Weights of a small image classifier: adamw at rate 0.0013, 119.4 epochs.
Rows from block 8, named by matrix and row number. Rows with one number belong to one attention dimension. Each number is 128 + 24 x the weight over its row's rms, rounded and kept within 0 to 255. All counts start at 0. After the name is the row's rms in percent of the matrix's.
# v: attention value (model.blocks.8.attn.v.weight, 192x192), inputs 0-95
# proj: attention output (model.blocks.8.attn.proj.weight, 192x192, transposed), outputs 0-95
v.35 102 [ 68 134 108 144 132 123 124  93  99  92 165 114 104 144  97 182 146 136  87 158 121 153  91 141 114 122 113 127 156 157  73 142 143 127 102 140 156 129  91 102 117 116 129 153 127  89 144 133 148 127 126 159  98 104 162 125 141 123 124 110 108 136 129 105 118 127 138 187  99 123 102 117 145 120 149 112 158 103 132 136 122  97 124 119 116 134  98 119 146 102 101 200 122 111 155 138]
v.36 107 [ 68 145 112 128 170 112 135  87 132 141 184 140 115 150  84 166 113 138 101 122 130 162  96 139 128 137 118 143 152 173  78 105 116 119  97 145 139 113 102 111 126 128 145 155 113  73 124 156 169 115 133 175  93 135 127 122 138 142 127 127 103 121 148  93  97 127 106 202 124 109 128 116 108  92 153 135 150 114 139 136 115  82 112 131 133 132  89 100 165 109 113 189 125 119 134 144]
v.37 102 [ 71 116 102 121 159  93 142  83 142 154 173 155 139 150 102 178 122 148 116 113 127 149 123 136 144 112 120 170 143 164 103 113 122 131  96 129 101 126 110 134 112 129 160 138 129  94 138 126 149 109 153 143 109 135 133 149 135 133 137 139 107 137 133  94  93 111 122 194 126 124 117 138 121  77 136 138 127 126 136 122 114  77 114 126 147 113  91  98 177 126 132 184 106  99 161 139]
v.38 119 [129 118 147  73 159 121 133 124 141 187 134 180 142 145 141 102 107 134 145  77 122 122 159 121 152 129 142 126  72 122 153  90 114 118 121 115  68  94 144 155 146 172 150 113 131 122 123 103 114 127 133 124 145 181 102 152  85 125 128 135 124 120 126 120 133 154 130 119 193 132 171 108  86 109  79 178  95 153 138 119 135 110  94 149 137 125 142 101 154 142 144 126 123 120 109 133]
v.39 094 [ 76 120 103 132 174 110 127  92 135 110 161 133 114 133  98 181 141 113 115 127 134 186 106 145 151 129 114 164 172 152  88 104 113 135 112 140 124 148  93  90 135  96 145 137 104  74 134 129 178 153 120 137 122 127 164 114 137 128 118 113 105 138 125 111 122 126 138 198  98 121 107 111 120 104 156 140 121 113 141 149 124  82 101 116 122 139  97 111 160 102 113 184 110  99 151 136]
v.40 097 [175 140 179 133  90 163 128 179 147 124  89 130 128 113 156  93 125 124 164 133 152  92 144 124 117 129 114 110  96 104 189 151 121 115 136 122 123 109 161 136 129 141  84 123 121 166 114 106  92 116 125  89 166 133 101 127 118 111 131 126 137 113 131 139 140 120 128  78 144 130 145 129 145 155 107 109 116 136 116 117 141 158 144 141 145 130 164 135  82 167 124  57 153 141  95 119]
v.41 105 [ 79 135 125 165 146 126 110 105 107  81 147 114 110 121  88 145 144 113 103 160 126 143  97 147 106 133 127 135 166 151 104 132 127 132 108 119 190 142 122  84 107  95 121 158 143 106 161 132 157 121 121 159 126 107 146 109 138 121 130 125 123 133 128 117 116 114 149 148  76 113 108 128 135 131 188  95 178 113 131 132 109 116 146  92 124 107 120 124 131  96 116 190 148 141 153 128]
v.42 113 [123 143 141 169 103 146 131 137 100  58 134  79 121 119 128 141 143 111 127 157 148 123 111 153  83 124  97  99 143 140 123 171 145 137 118 130 194 162 115  95 122 101  94 136 155 121 151 132 143 131 107 144 142 100 157 106 150 122 130 124 132 129 126 124 101  89 151 132  64 112  99 134 164 155 171  92 171 118 119 132 116 159 149 114 114 128 119 141  91 120  96 126 159 129 141 138]
v.43 102 [174 140 156 125  81 156 120 167 123 123  82 117 136 117 170  72 146 118 159 142 131  79 129 128 107 126 115  97 104 121 179 149 129 113 130 105 130 118 152 126 117 148  79 131 149 167 132 113  97 145 126 112 156 127 116 138 117 121 142 121 147 124 133 135 155 126 123  64 121 126 136 121 131 184 113 102 110 132 125 123 140 177 157 130 139 135 143 143  71 158 141  87 132 160 103 141]
v.44 126 [106 122 107  89 155 114 125 130 138 186 144 164 136 136 124 128 116 158 123  95 116 132 126 103 180 164 145 170 105 132 128 104 107 105 133 136  71 104 129 129 134 126 171  93 111 121 127 143 139 153 157 131 142 180 146 134 101 137 130 124 124 143 143 113 170 179  95 154 166 138 144 118  72 121  78 166  70 110 117 144 111 114  88 133 141 133 151 129 182 120 155 136  93  98 132 100]
v.45 087 [163 124 172 121  99 147 140 176 128 127 104 127 121 130 145  60 145 136 155 126 153 100 145 108 128 109 132  95 108  89 179 147 145 128 157 112 114 118 140 163 135 143  82 115 140 167 128 135 112 138 135  94 146 148  93 135 132 104 121 150 152 114 113 135 133 135 125  62 155 130 137 118 120 153 112 122 123 148 125 129 140 171 149 138 141 117 167 134  55 136 130  79 157 160 114 128]
v.46 120 [127 115  84 154 131 119 137 123  97  82 128  78  95 113 133 140 156 119  76 165 115 143 126 142 112 143 130 130 199 126  87 170 141 144 147 145 157 183  92  95 119  70 123 136 129 129 130 148 162 159 132 117 115  88 162 103 160 131 130 105 135 128 123 133 150 100 122 124  89 134  83 140 158 125 148 105 121  94 123 117 137 125 143 124 119 175  97 138 115  89 117 137 107 121 153 121]
v.47 114 [114 139 101 155 107 137 142 111 106  78 129  82  93 126 118 139 157 115  96 171 121 144  99 145 117 136 119 133 178 137  93 182 149 143 122 149 179 173  93  96 108  82 123 150 129 114 133 146 172 158 131 125 127  90 150  95 170 137 126 127 123 147 115 116 114 101 139 151  75 118  91 135 163 122 177  76 131  91 140 146 125 129 143 100 120 138 103 128 109  91 105 150 130 119 161 128]
v.48 105 [153 144 160 138  75 152 126 159 117  73 100 108 139 118 143 105 148 126 128 149 156 110 139 144  84  99 114  89 111 111 161 152 147 122 135 110 167 148 135 119 119 134  78 146 147 160 122 134 100 141 101 107 148 104 116 138 152 113 132 138 144 148 104 125 118 126 156  72 102 144 124 122 153 181 149  96 148 140 119 125 127 186 164 129 112 114 139 158  60 160 133  92 170 168 112 142]
v.49 100 [ 80 137 106 128 171  92 131 100 107 140 160 137 133 156 111 170 135 144 114 141 135 175 109 130 142 151 152 167 160 156  81 104 118 125 105 149 132 136  82 121 119 124 183 117 125  80 130 128 162 144 131 143  86 137 149 110 120 147 122 117 117 142 145 100 111 121 107 190 113 122 124 124 131  86 136 135 141 123 137 132 112  83 111 119 118 143 107 118 181 116 139 182 102  97 154 140]
v.50 111 [158 127 139 160  74 145 117 160 124  64 103  93 121  99 158 102 132 107 127 158 140 116 140 144  89 115 101  79 137 118 167 144 138 120 114 111 188 150 127 107 126 110  87 123 153 157 115 115 119 149 104 105 156  91 138  99 131 116 126 131 156 145 109 144 121 123 150  90  96 140 127 131 148 167 157  89 137 134 118 139 132 183 170 113 118 139 167 131  59 154 126  99 152 133 114 138]
v.51 103 [ 71 140 105 152 136 101 119 101 105 119 171 135 120 127 105 170 115 131  97 131 130 177 100 150 141 130 121 150 156 163  91 119 134 146  99 152 162 131 108 115 123 117 156 143 128  72 146 158 169 121 130 150 109 132 153 111 131 120 111 129 130 136 140 105  95 117 118 196 125 105 128 140 137  80 148 118 155 117 128 116 125 108 132 128 126 124  99 118 156 113 122 205 114 100 161 127]
v.52 120 [142 134 136 154  91 149 131 123 100  73 133  79 115 118 122 131 147 103 120 168 136 132 118 149  87 103 104 107 168 124 132 160 142 151 114 121 199 153 133  91 131  98  92 152 133 125 129 132 137 112  98 133 132  80 139 128 152 146 143 143 127 108 110 128  85  95 138 133  84 111  97 142 181 138 178  69 165 148 117 116 131 129 159 111 114 128 126 128  83 108 104 131 150 132 131 126]
v.53 091 [ 87 116 102 140 164 125 133  90 130 110 149 129 103 135 121 178 119 121 102 142 108 175 112 148 154 138 150 148 155 131  76 103 116 121 138 160 149 124  87 110 141 117 151 140 107 104 127 145 153 119 126 150 111 115 146 133 124 121 134 120 127 135 130 124 119 125 128 178 108 103  96 134 121  74 146 122 129 100 124 142 139  82 129 129 144 153 100 115 177  93 128 178 126  85 162 110]
v.54 087 [173 107 148 130 107 164 118 168 118 115  84  99 137 129 162  87 116 112 161 124 140  91 144 123 115 130 123 101 125 131 150 169 121 127 122 111 125 139 143 144 112 143  67 110 156 153 134 138  84 145 103  99 174 112 101 135 121 144 147 109 163 127 113 151 168 128 108  65 134 147 124 137 145 181 100 121 103 129 111 131 138 166 164 137 112 150 144 165  80 129 122  84 148 160 107 118]
v.55 117 [121 116  78 148 151 123 165 125 118 128 137  93  90 120 124 148 134 128  90 150 123 147 107 137 152 176 146 129 190 129  84 155 135 153 135 165 140 179  93 109 106  67 134 114 117 140 117 171 159 159 150 128 111 118 162 108 141 130 113  88 125 115 139 131 164 127 128 121 110 145  87 140 160 103 121 136 106  89 119 110 142 107 122 150 130 161 101 144 134  85 140 138  86  86 157 114]
v.56 122 [135 139 128 156  95 135 120 122 118  62 129  74 102 107 125 128 125 100 115 159 149 120 124 137  81 100 101  92 145 124 124 174 127 136 112 122 186 157 111 108 112 101  90 158 155 136 143 128 133 117 118 136 130  78 126 114 149 125 122 138 119 132 125 132  97  85 159 116  71 121 102 140 182 136 185  74 175 146 131 143 137 135 159 104 123 110 120 149  92 119 114 130 165 131 150 147]
v.57 048 [112 102 154  84 130 120 116 115  72 138 119 154 108 108 140 139 122 111 151 145 144 108 117 154 135 131 143 164  97 108 120 111 170 159 147 100 143  97 126 178 127 151 182 106  96  95 131 141 158 139 143 113  96 140 161 135 160 163  92 133 104 108 134 151 132 143 147 169 117 142 141 119  99  76  89 158 135  94 154 109  78 133  96  96 122  77 129  87 140 116 162 158 165 114 143 123]
v.58 102 [ 78 143  88 138 166  99 143 101 112 134 164 141 118 157  84 184 135 137  91 114 115 176  97 129 130 123 126 141 141 169  99  98 128 121 114 156 127 107 102 111 117 120 149 149 117  78 137 123 165 122 134 167  93 117 137 128 130 130 133 133 107 124 131 101 113 111 125 184 126 129 112 123 104  83 155 130 148 129 122 135 121  90 100 125 119 112 107 106 184 116 107 198 120 111 133 133]
v.59 103 [ 69 126  92 131 148 104 119 113 118  92 153 110 122 149  84 184 144 121  99 148 134 174  98 143 113 147 118 161 160 148  83 138 129 130 122 134 171 144 107 114 131 108 128 150 117  90 132 160 172 150 114 146 110 101 154 120 153 142 120 119 129 128 126  98 126 118 129 189  87 115  98 126 130 117 146 117 140  97 146 124 108  92 123 115 113 119 101 115 141  93 111 189 127  96 135 126]
v.60 105 [ 66 116 104 109 170 118 136  92 134 164 158 133 141 156  81 179 138 138 100 109 130 167 126 135 156 130 142 164 128 154  79 100 112 135 114 138 104 107  91 113 128 131 184 138 116  96 138 149 155 129 150 152 117 147 130 130 122 136 131 111  98 134 123 104 106 142 130 179 130 112 125 115 107  96 144 162 130 111 147 120 113  94 109 138 146 136  91  97 181  96 120 183 126  99 156 143]
v.61 102 [170 121 180 129 105 158 119 174 111 119  86 121 155 128 168  79 147 128 149 121 151 106 147 129 117 123 107  92 109 103 160 147 131 137 145 119 153 123 141 134 130 152  92 126 150 161 128 115  95 114 112 122 148 126 110 137 143 122 133 126 152 136 116 149 133 131 155  89 123 128 145 117 143 175 139  98 126 140 135 121 135 195 156 124 139 113 169 130  72 139 116  62 148 170 118 134]
v.62 082 [192 145 163 151  89 161 135 162 125 141  80 123 117 109 185  59 136 117 160 133 117  82 154 122 107 158 136 120 126 134 153 144 130 128 130 146 118 129 156 155 136 117  95 111 152 163 141 122 119 136 131 109 162 138 127 128 120 124 145 119 156 130 141 140 168 147 112  76 124 161 132 115 119 168 117 122 127 140 111 105 137 157 156 121 143 137 144 154  59 132 151  74 130 134 108 136]
v.63 103 [ 75 109 102 122 171 107 142 110 135 146 169 145 116 147 110 180 136 136  97 108 129 174 118 138 141 141 152 163 145 139  86 105 115 118 112 160 120 132 107 129 139 103 181 108 108  87 127 129 146 137 149 146 116 130 156 136 134 132 121 123 119 115 134 108 140 138 107 181 136 122 122 121 113  74 128 152 102  98 134 114 128  90 103 122 127 132 108 111 203 100 125 184 113  97 142 119]
v.64 094 [163 123 124 152  96 108 142 161 112 125 117 125 134 114 180  87 138 132 158 172 107 125 144 147 134 121 145  99 150 140 152 160 106 116 154  92 117 132 171 152 142 147 171 128 122 187 110 137 138 127  97 102 157 172 124 154 120 157 134 144 149 134 127 183 159 143 107  88 134 132 131 132 131 162  79 116  66  90 123 123 132 100 112 120 119 139 141 129 124 128 139  87 138 115 130 124]
v.65 078 [ 85 100 126 102 174 138 120 122 134 145 137 114 108 141 113 176  95 130  96  85 132 123 106  93 128 129 116 164 143 123  99 108 146 135 120 179 139 123  68 103 142 117  79 150 131 114 157 105 128 137 145 128 135  89 146  84 161 118 129 136 102 124 121 115 118 129 166 160 119  95 128 111 115 102 159 130 178 175 137 126 105 147 158 132 119 114  95 120 133 135 109 136 121 142 134 116]
v.66 106 [125 125 132  79 197 149 119 101 150 136 162 119 129 155 120 154  84 154 128  59 138 129 151 127 163 135 134 148 110 135  99 112 130 137 124 164 107 126  82 116 116 103 105 129 103 106 120 119 135 139 157 119 100 100 131 127 139 118 127 100  98 100 109 106 126 158 120 149 138 132 106 146 101  79 148 123 155 170 137  95 138 128 162 140 131 164 127 147 109 112 143 122  92 105 152 136]
v.67 066 [134 131 120 156 153 126 182 111 130 111 112  98 177 124 140 120 118 106 138 149 128 119 121 115 108 123  98 132 114 120  67 173 114 149 122 130 104 138 209 145 127 110 101 113 168 126 146 153 115 130  84 149 134 213  88 125 109 127 132  99 184 115 128 148 168 171  83 130 102 130 124 122 153 110 108 165 115 132 115 155 114 103 110 112 113 184 166 121  85  97 116 128 152 124 134 108]
v.68 112 [129 145 127 209  69 106 145 137 105 119 102 133 108  95 138 118 153 112 114 205 137 157  94 122  83 115 121  95 143 136 129 139 114 115 115 109 147 134 147 139 115 136 143 160 138 114 153 152 125 121 107 123 137 158 139 120 118 143 128 156 157 155 164 123 119 100 139 132  88  97 137 103 147 157 120 123 124  96 111 148  97 104 115  93 165  95 132 132 176 137  81 132 170 126 134 116]
v.69 099 [143 154 145 110 102 137  95 120 139 133 149 186 164 125 122 140 113 177 123 103 155 118 159 112 134 103 129 129 115 133 192  86 112 121 106 127 126  57 106 112 123 149 110 120 118 124 127  92 112 167 135 133 125 148 145 107 134 111 139 157 132 158 117  98 119 111 137 138 146 103 158 115  57 128 146 109 166 120 131 122 100 187 115 108 148  79 155 133 130 144 143 113 143 154 105 134]
v.70 095 [187 119 141  98  96 128 141 140 141 156 111 109 170 133 162  99 140 135 164 103 121  97 172 130 167 132 145 116 113 119 145 130 124 119 170 127 116 115 130 160 126 124 138  86 122 159 101 136 118 142 111  84 117 128 120 132 121 145 117 108 119 116 118 174 149 163 118  91 159 159 149 140 129 162  91 121  97 128 151 115 175 139 122 145 109 138 159 121 101 133 166  85  82 133 125 142]
proj.35 105 [100 109 140 135 125 126 116 136 135 112 106 135 142 137 106  55 180 110 153 147 105 189  64 127 122 121 136 138 110 175 112 120 115 150 112 109 134 132 132 134 150 127 111 138 178 152 152 157 142 126 138 138 161  99 137 136 124  99 141 115 146 129 191 121 136 144  66 144  92  84 122 146 109 151 107 162 119 141 126 140 120 146 134 104 135 115 151 131 148 100 108 167 158 122 151 115]
proj.36 100 [123 147 115 107 103 134 115 151 135 170 134 143 117 116 142  76 114 110 151 137 115 180  96 105 139 106 123 141 105 198 119 148 118 145 150 112 108 108 120 119 125 126 160 112 169 117 135 142 135 113 128 142 139 128 139 111 120 138 140 118 141 118 186 132 112 109  73 147 130 157 136 138 137 101 115 144 116 150 109 116 135 130 130 129 149 133 133 112 149 117 124 185 113 136 110 125]
proj.37 096 [109 119 147 148 121 143 113 107 118 167 133 136 104 154 107  95 146 126 124 119  82 184 111 132 122 105 112 145 145 167 151 114 148 147 152 111 118  98 124 116 152 104 124 147 164 103 138 150 106 111 111 127 143 124 168 115 124 151 134  84 126 115 139 105 122 144  52 136 147 173 138 124 123 155 135 120  85 137 112 148 171 140 103 116 140 114 126 114 147 151 128 184 140 111 133 124]
proj.38 118 [115 119 128 148 149 114 117 125 140 194 117 144 139 130 131 135 101 125 140 129 154  73 191 120 145 144 151 137 185 124 113 108 108 158 147 153 137 117 114 128 108 137 142 119  89 124 151  88 120  95 140 150 130 118 117 141 136 134 150  79 120 140 101 140 124 145 101 113 144 181 150 134 122 139 149 137 129 117 108 133 187 125 130 151 136 110  71 112 124 111 132  93 139 117 144 152]
proj.39 091 [122 111 114 131 114 106 116 107 107 112  91 152 111 126 153  88 140 140 129 149  67 149  75 141 113 152 150 141 114 167 130 155 117 114 145 150 132 110 114 110 109 136 173 124 192 133 128 159 114  91 121 131 130 129 163 138 113 123  96 122 109 126 168 129 141 161  61 155 128 131 145 132 144 108 116 161 106  95  94 156 142 146 105 148 119 122 130 138 149 116 132 149 156 143 142 142]
proj.40 092 [141 154 143 139 155 135 133 139 109 118 120 109 115 108 143 157 106  82 115 133 166  64 150 148 133 122 122 130 134  48 123 137 117 142 130 151 121 122 106 112 141 133  90 107 107 147 151 128 133 155 111 120 145 152  77 119 113 130 134 132 153 131  98 136 111 147 176 139 140  92 125 136 152 147 113 141 162 156 131  94 100 140 134  95 143 151 130 150 156 104 146  70 152 120 107 148]
proj.41 103 [146 109 145  89 118 134 155 137 137 104 134 100 154 114 108  92 140 148 110 138 118 140  86 122 144 132 127 118  53 184 130 140 133 141 124 126 142 110 106 125 122 109  91 110 166 132 141 150 124 104 127 130 131 156 141 121  97  86 143 161 145 144 141 146 119 125  97 115  96  64  98 134 142 116 150 130 126 148 132 111 115 124 119 142 123 115 144 110 109 119 105 182 116 143 136 142]
proj.42 108 [123 146 111 112 123 109 151 111 122  95 115 120 147 109 129 121 137 146 130 114 136 163  79 107 117 145 138 118  47 107 153 121 137 131 130 143 102 124 129 130 155 114  67 135 157 123 113 132 111 164 132 114 114 129 133 117 114  87 129 192 127 136 151 129 116 117 138 121 126  56 136 126 129 109 127 147 132 103 121 113  52 114 145 111 135 143 135 148 127 118 159 129 144 124 139 140]
proj.43 095 [147 135 148 101 140 144 117 152 115 107 102 114 122 104 146 141 124 131 144 109 170  61 178 149 139 153 139 143 125  92 118 128 132 100 147 129 152 115 112 141 110 125  79 104  94 117 130 130 110 150 119 145 112 153  92 111 112 121 102 143 141 137 107 135 131 142 174 109 120 113 155 135 118 110 145 109 186 127 109 160  85 102 111 139 142 105  83 116 140 121 127  63 120 123 149 144]
proj.44 134 [126 130 119  96  91 140 137 125 103 175 107 115 138 122 130  74 133 131 141 122  96  98 175 119 134 122 125 131 191 114 119 129 128 139 121 132 170 132 132 109 112 140 200 130  83 118 123  94 135  82 145 129 109 115 181 109 115 157 121  69 126 121 109 132 112 135 128 126 138 183 141 144 151 139 138 110  87 122 132 135 208 106 133 119 131 125 103 126 134 116 136 111 119 115 151 123]
proj.45 079 [104 149 119 120 167 128 127 127 108 108 182 128 113 101 153 131 137 131 134  88 173  69 150 108 128 101 140 163 184  57 158 129 101 107 140 108  95 137 106 154 124 122 129 106 127 134 144 110 129 139 109 131 153 136  84 124 120 103 159 136 138 118 127 144 104 130 177 112 135 126 119 129 136 113 101  88 166 170 116 125 110 137 103 148 161 153  92 129 120 150 131 106 110 102 150 137]
proj.46 112 [109 139 123 147  83 136 130 115 124  48 130 142 131 105 128 115 161 135 120 160  78 155  54 103 136 116 121 114  68 113 127 132 135 125 113 137 166 140 114 118 136 106 137 135 159 122 123 141 144 215 129 133 123 128 168 132 128  99 135 142 119 114 137 128 131 108 149 106  54 108 125 142 110 141 122 135 156 106 129 111 118 116 141 128 145 135 172 118 121 146 146 154 140 119 128 130]
proj.47 110 [131  99 137 136  98 132 144 121 133  46  97 142 116 113 145 134 162 134 116 167 102 147  61 100 150 131 128 119  61 120 124 153 116 121 142 134 144 132 121 131 114 144 102 112 161 129 115 152 141 178 121 150 123 162 148 113 107 116 120 127 107 125 130 127 134 130 157 138  46  81 129 131 142 104 136 157 144 116 132 128  90 105 128 135 131 116 149 139 113 148 131 144 122 135 110 106]
proj.48 105 [108 123 119 108 164 142 131 111 135 100 151 140 130 139 147 175 101 131 131  85 183 105 157 119 135 132 115 134  90  90 121 128 123 104 143 137 124 148 144 121 115 134  63 136 144 112 105 143 104 162 115 119 120 134  93 127 146 117 126 161 123 118 122 110 117 110 184 114 154  85 131 147 120 122 146 150 159 128 113 145  99 139 123 103 118 119 149 123 101 131 141 114 117 108 151 135]
proj.49 093 [151 146 125 146  76 140 130 148 134 124 109 102 133 121 127  95 158 135 116 117 115 196 122 117 148 137 147 142 107 179 145 138 139 128 121 117 160 120 119 101 119 152 128 111 169 119 120 125 110 116 143 129 119 124 163 104 142 123 125  93 126 132 176 137 150 107 102 121  90 160 146 105 113 132 111 145  71 139 125 154 157 105  95 106 135 134 155 152 113 100 126 186 111 139 154 126]
proj.50 115 [135 116 109 138 170 117 110 142 129  88 136 133 124 137 131 127 123 146 128 106 154 127 138 125 116 105 131 137  85  82 150 110 151 123 120 141 134 113 129 127 108 139  61 123 129 122 135 117 126 159 143 136 133 156  81 126 123  92 119 201 128 123  87 113 124 121 184 140 143  53 120 120 105 145 146 116 171 142 128 131  96 144 138 147 133 135 147 134 125 118 113 103 139 125 111 146]
proj.51 101 [138 126 133 106  97 156 124 116 127 108 137 126 151 120 122  90 131 145 138 116 126 172  84 150 107 116 136 104  99 186 114 136 154 100 127 110 107 143 109 135 155 145 138 112 161 142 109 155 145 136 113 153 132 131 151  99 102 128 123 113 126 104 162 143 136 103  75 117 116 126 111 146 108 142 121 155 107 144 135 146 162 154 123 142 139 109 123 148 130 118 107 184 125 115 122 118]
proj.52 119 [152 141 151 139 135 137 119 103 128 100 132 119 109 140 138 138 148 117 149 146 149 142  75 149 146 116 111 129  28 152 120 132 113 134 106 147 133 122 143 141 115 144 101 128 182 134 123 141 117 149 130 102 135 139  84 141 125  98 149 188 139 138 139 132 136 129 135 137 127  77 137 147 104 118 120 117 181 108 118 126  65 114 136 145 159 135 147 113 139 135 144 167 110 141 138 137]
proj.53 082 [147 137 118 108 115 134 121 159 120 122 143 114 128 149 106  93 150 158 148 155  62 168  77 124 104 120 100 105  93 192 146 140 105 104 124 140 118 131 144 121  99 100 167 147 171 110 128 143  99 128 150 141 136 122 179 128 152 149 152  82 135 143 182 142 121 116 104 130 133 133 134 114  96 134 156 154  91 125 144 101 167 119 108 125 146 118 146 130 126 140 166 166 163 127 122 144]
proj.54 079 [113 139 147 157 100 107 154 141 148 118 127 117 169 154  93 182 134 134 148 127 143  76 128 127 148 141 127 147 123 102 115 102 117 107 148 124 153 106 148 126 152 120 129 103  71 130 136 134 143 131 128 153 107 128  99 123 161  97 102 175 119 142  83 139 131 126 149 127 143 110 147 145 147 164  99 115 147  96 153  98  94 123 147 142 104 135 151 112 164 155 111 121 122 128 138 140]
proj.55 109 [132 115 148 141  75 129 138 108 126  28 163 130 121 147 117 121 168 120 156 144  75 188  82 130 103 132 122 140 144 136 130 138 118 103 133 135 151 115 134 132 150 109 161 129 163 112 124 181 111 177 124 138 154 106 222 113 124 135 144  99 132 129 135 114 128 126 142 145  66 109 137 138 115 139 139 141 125  97 142 100 145 111 159 110 112 130 176 112 154 109 134 136 151 102 117 130]
proj.56 120 [127 140 135 137 160 117 109 134 114  91 150 136 137 125 135 160 106 147 113 124 156 163  83 144 125 143 141 127  42 125 144 110 138  97 104 142 138 125 147 113 126 140  72 141 164 149 145 129 134 155 135 143 124 130 102 133 127  91 104 168 129 120 157 123 110 142 163 143 101  52 144 139 121 104 128 118 175 131 140 129  60 151 113 124 133 127 161 131  93 141 110 173 113 124 129 129]
proj.57 073 [152 112 103 181  98 120 121 152 144 125 121  96  96 122 125 136 130 154 110  79  87 154 135 104 105 142 172 188 122 109 109 119  97 141 120 140 146 178 128  92 144 151  63 121 126 154 107  86  90 140 114 117 154 156 138 114 136  92 161 136 150 133 115 116 130 141 104 117 111 111 136 124 105 117 137 154 132 164 118 143 185 138 162 127 141 109 175 145  91 114  91 146 116 126 105 112]
proj.58 095 [151 102 138 157 141 126 120 140 134 150 137 151 125 125 139  67 144 138 113 146 133 158 122 112 103 119 140 121 137 171 140 128 125 156 124 141 125 127 109 152 105 112 120 122 157 134 110 164 123  81 136 143 138 133 156 119 117 138 140  84 151 123 160 128 108 149  44 127 127 123 127 103 122 127 136 121  88 127 136 129 164 134 124 119 148 142 139 152 105 137 133 198 104 103 136 140]
proj.59 102 [134 116 109 116 126 150 115 123 125 120 107 107 144 118 108  90 183 131 125 120 119 186  55 151 131 145 154 130  86 207 133 105 118 122 154 114 145 117 144 132 126 138 144 138 166 122 131 160 122 132 120 123 128 126 165 137 143 132 105 113 140 111 145 136 121 122  74 145  89 103 110 125 116 140 145 151 110 138 139 115 161 114 137 129 140 115 158 120 147 130 124 198 151 101 113 110]
proj.60 098 [113 127 154 113 133 116 113 138 130 167 119 124 103 141 110 110 124 121 145 146  78 160 109 124 109 122 124 123 122 209 144 135 141 153 130 118 146 102 110 141 122 127 178 118 167 146 156 156 147 117 116 126 113 100 163 135 142 135 113  84 131 102 167 152 101 138  69 113 138 144 110 149 147 136 139 138 107 135 142 101 162 134 118 115 142 122 140 117 112 126 138 144 129 141 117 119]
proj.61 095 [111 109 144 143 159 143 109  98 148 128 158 117 140 128 102 169  96 121 107 120 156 113 139 106 109 134 152 152 129  58 117 141 143 140 104 129 115 136 108 164 104  99  68 133  87 109 149 103 149 116 143 134 114 110  75 120 154 141 134 184 129 103 121 134 109 121 159 107 152  88 106 150 139 154 118 114 140 133 139 133  89 109 114 102 136 129 138 137 149 106 135  83 118 124 131 143]
proj.62 071 [149  94 144  90 119  96  95 160 144  83 160 130 121 151 149 115 121 116 111 106 139  98 141 135  93 100 133 110 162  93 106 138 112 170 118 114 147 140 126 105 158 129 116 144  76 151 121 161 138 150 152 137 167 121 124 132 128 130 139 125 159 139 108 143 128 118 134 103 139  89 167 118  97 156  92 122 136 121 118 137 134 163 130 157 142 123 111 108 141 105 108  79 109 129 120 109]
proj.63 106 [135 127 152 148  87 113 110 124 110 116 138 136 152 129 119  84 170 127 116 128  90 144  84 156 117 118 137 114 159 180 111 110 143 113 147 145 129 134 155 130 106 150 169 143 127 120 124 144 126  92 133 112 140  93 174 113 114 134 105  76 126 116 142 129 107 111  64 109  85 162 130 125 132 120 123 150  93 131 127 137 197 133 111 147 122 153 151 102 112 145 116 157 137 115 134 141]
proj.64 092 [138 142 104 131 118 154 133 151 123  95 120 117 139 106 117 136 128 139 151 128 170  83 172 109 121 129 124 150 205  99 144 108 134 119 111 144 144 151 146 131 118 154 120 132 124 137 126 169 119 142 117 144 117 135 137 130 140 141 128 130 145 116  79 125 150 116 150 106  54 146 134 148 113 132 112 137 137 107 109 144 100 144 142 116 123 103  73 130 144 139 139 107 152 141 141 135]
proj.65 073 [119  98 108 143 117 151 146 162 116 172  91 142 143 125 103 107 174 106 144 124 101 148 106 155 111 134  96 127 102 143  99 143 127 114 147 104 118 132 132 150 139 147 117  93 184  97 114 113 129 156 117  95  97 141 114 112 160 151 140 124 116 109 165 106  97 148 155 161 164 145 152 133 145 137 122 125 122 116 102 104 146 125 108 132 152 130 153 154 122 127 131 148 110 104 155 112]
proj.66 102 [134 115 121 130 109 107 115 110 111 192 121 133 138 122 139 125 137 110 130 139  75 153  95 110 103 100 126 140 108 156 116 146 104 132 142 149 128 113 124 118 131 106 150 135 137 134 132 125 129 131 127 116 123 137 128 106 140 114 122  64 136 126 165 134 152 146 115 126 189 199 141 122 126 132 105 132  93 133 144 131 146 128 119 141 138 127 131 116 139 139 152 128 152 145 155 122]
proj.67 083 [123 123 126 134 146 141 110 119 126 124 126 152 130 124 128 129 100 132 132 168 140  90 126 132 131 149 135 126 175  96 155 157 152  89  99 175  95  95 132 169  89 136 200 140  82 146 127 133 129 131 109  70 137 153 175 132 138 156 130 102 100  87 115 122 148 103 115 124  82 156 120 114  88 135 101  87  95 124  96 143 146 118 105 131 128 149 101 147 111 139 103 154 130  88 137 101]
proj.68 108 [115 114 144 123 157 142 116 131 144 106 131 153 141 121 138 100 159 130 107 135 182 109  92 115 146 130 132 126 125 113 129 120 137 141 137 137 149 114 150 141 130 153  89 132 154 120 117 107 107 110 122 107 137 120 127 130 109 127 121 167 135 125  98 120 142 149 159 139  47  52 150 114 128 149 105 105 182 126 134 124  76 128 135 123 135 144 121 101 148 147 151 131 121 129 107 140]
proj.69 098 [129 122 121 129 115 158 155 111 121 207 117 157 135 150 149  91 135  72 150 105 142 120 160 121 128 136 122 126 123 136 120 137 122 140 144 105  83 110 109 103 146 140 118 162 156 117 113  55 144 110 104 136 107 119  44 123 140 127 111 146 101 136 115 118 142 156 108 145 205 145 142 125 131 163 107 131  77 142 135 133 144 135 143 138 121 149  94  89  94 129 108 108 149 100 134 148]
proj.70 102 [124 145 113 145 104 128 154 123 139 118 120 122 134 117 151 183  98 108 117 116 165  64 183 139 105 124 146 147 151  64 120 129 147 158 112 124 167  96 101 139 120 125 162 150  96 110 119 164 113 123 133 135 145 124  85 145 116 119 149 129 148 118  74 140 124 119 164 138 129 182 147 121 123 122 107 106 133 145 137 124 153 122 130 142 138 116  98 114 124 119 133  84 120  92 115 153]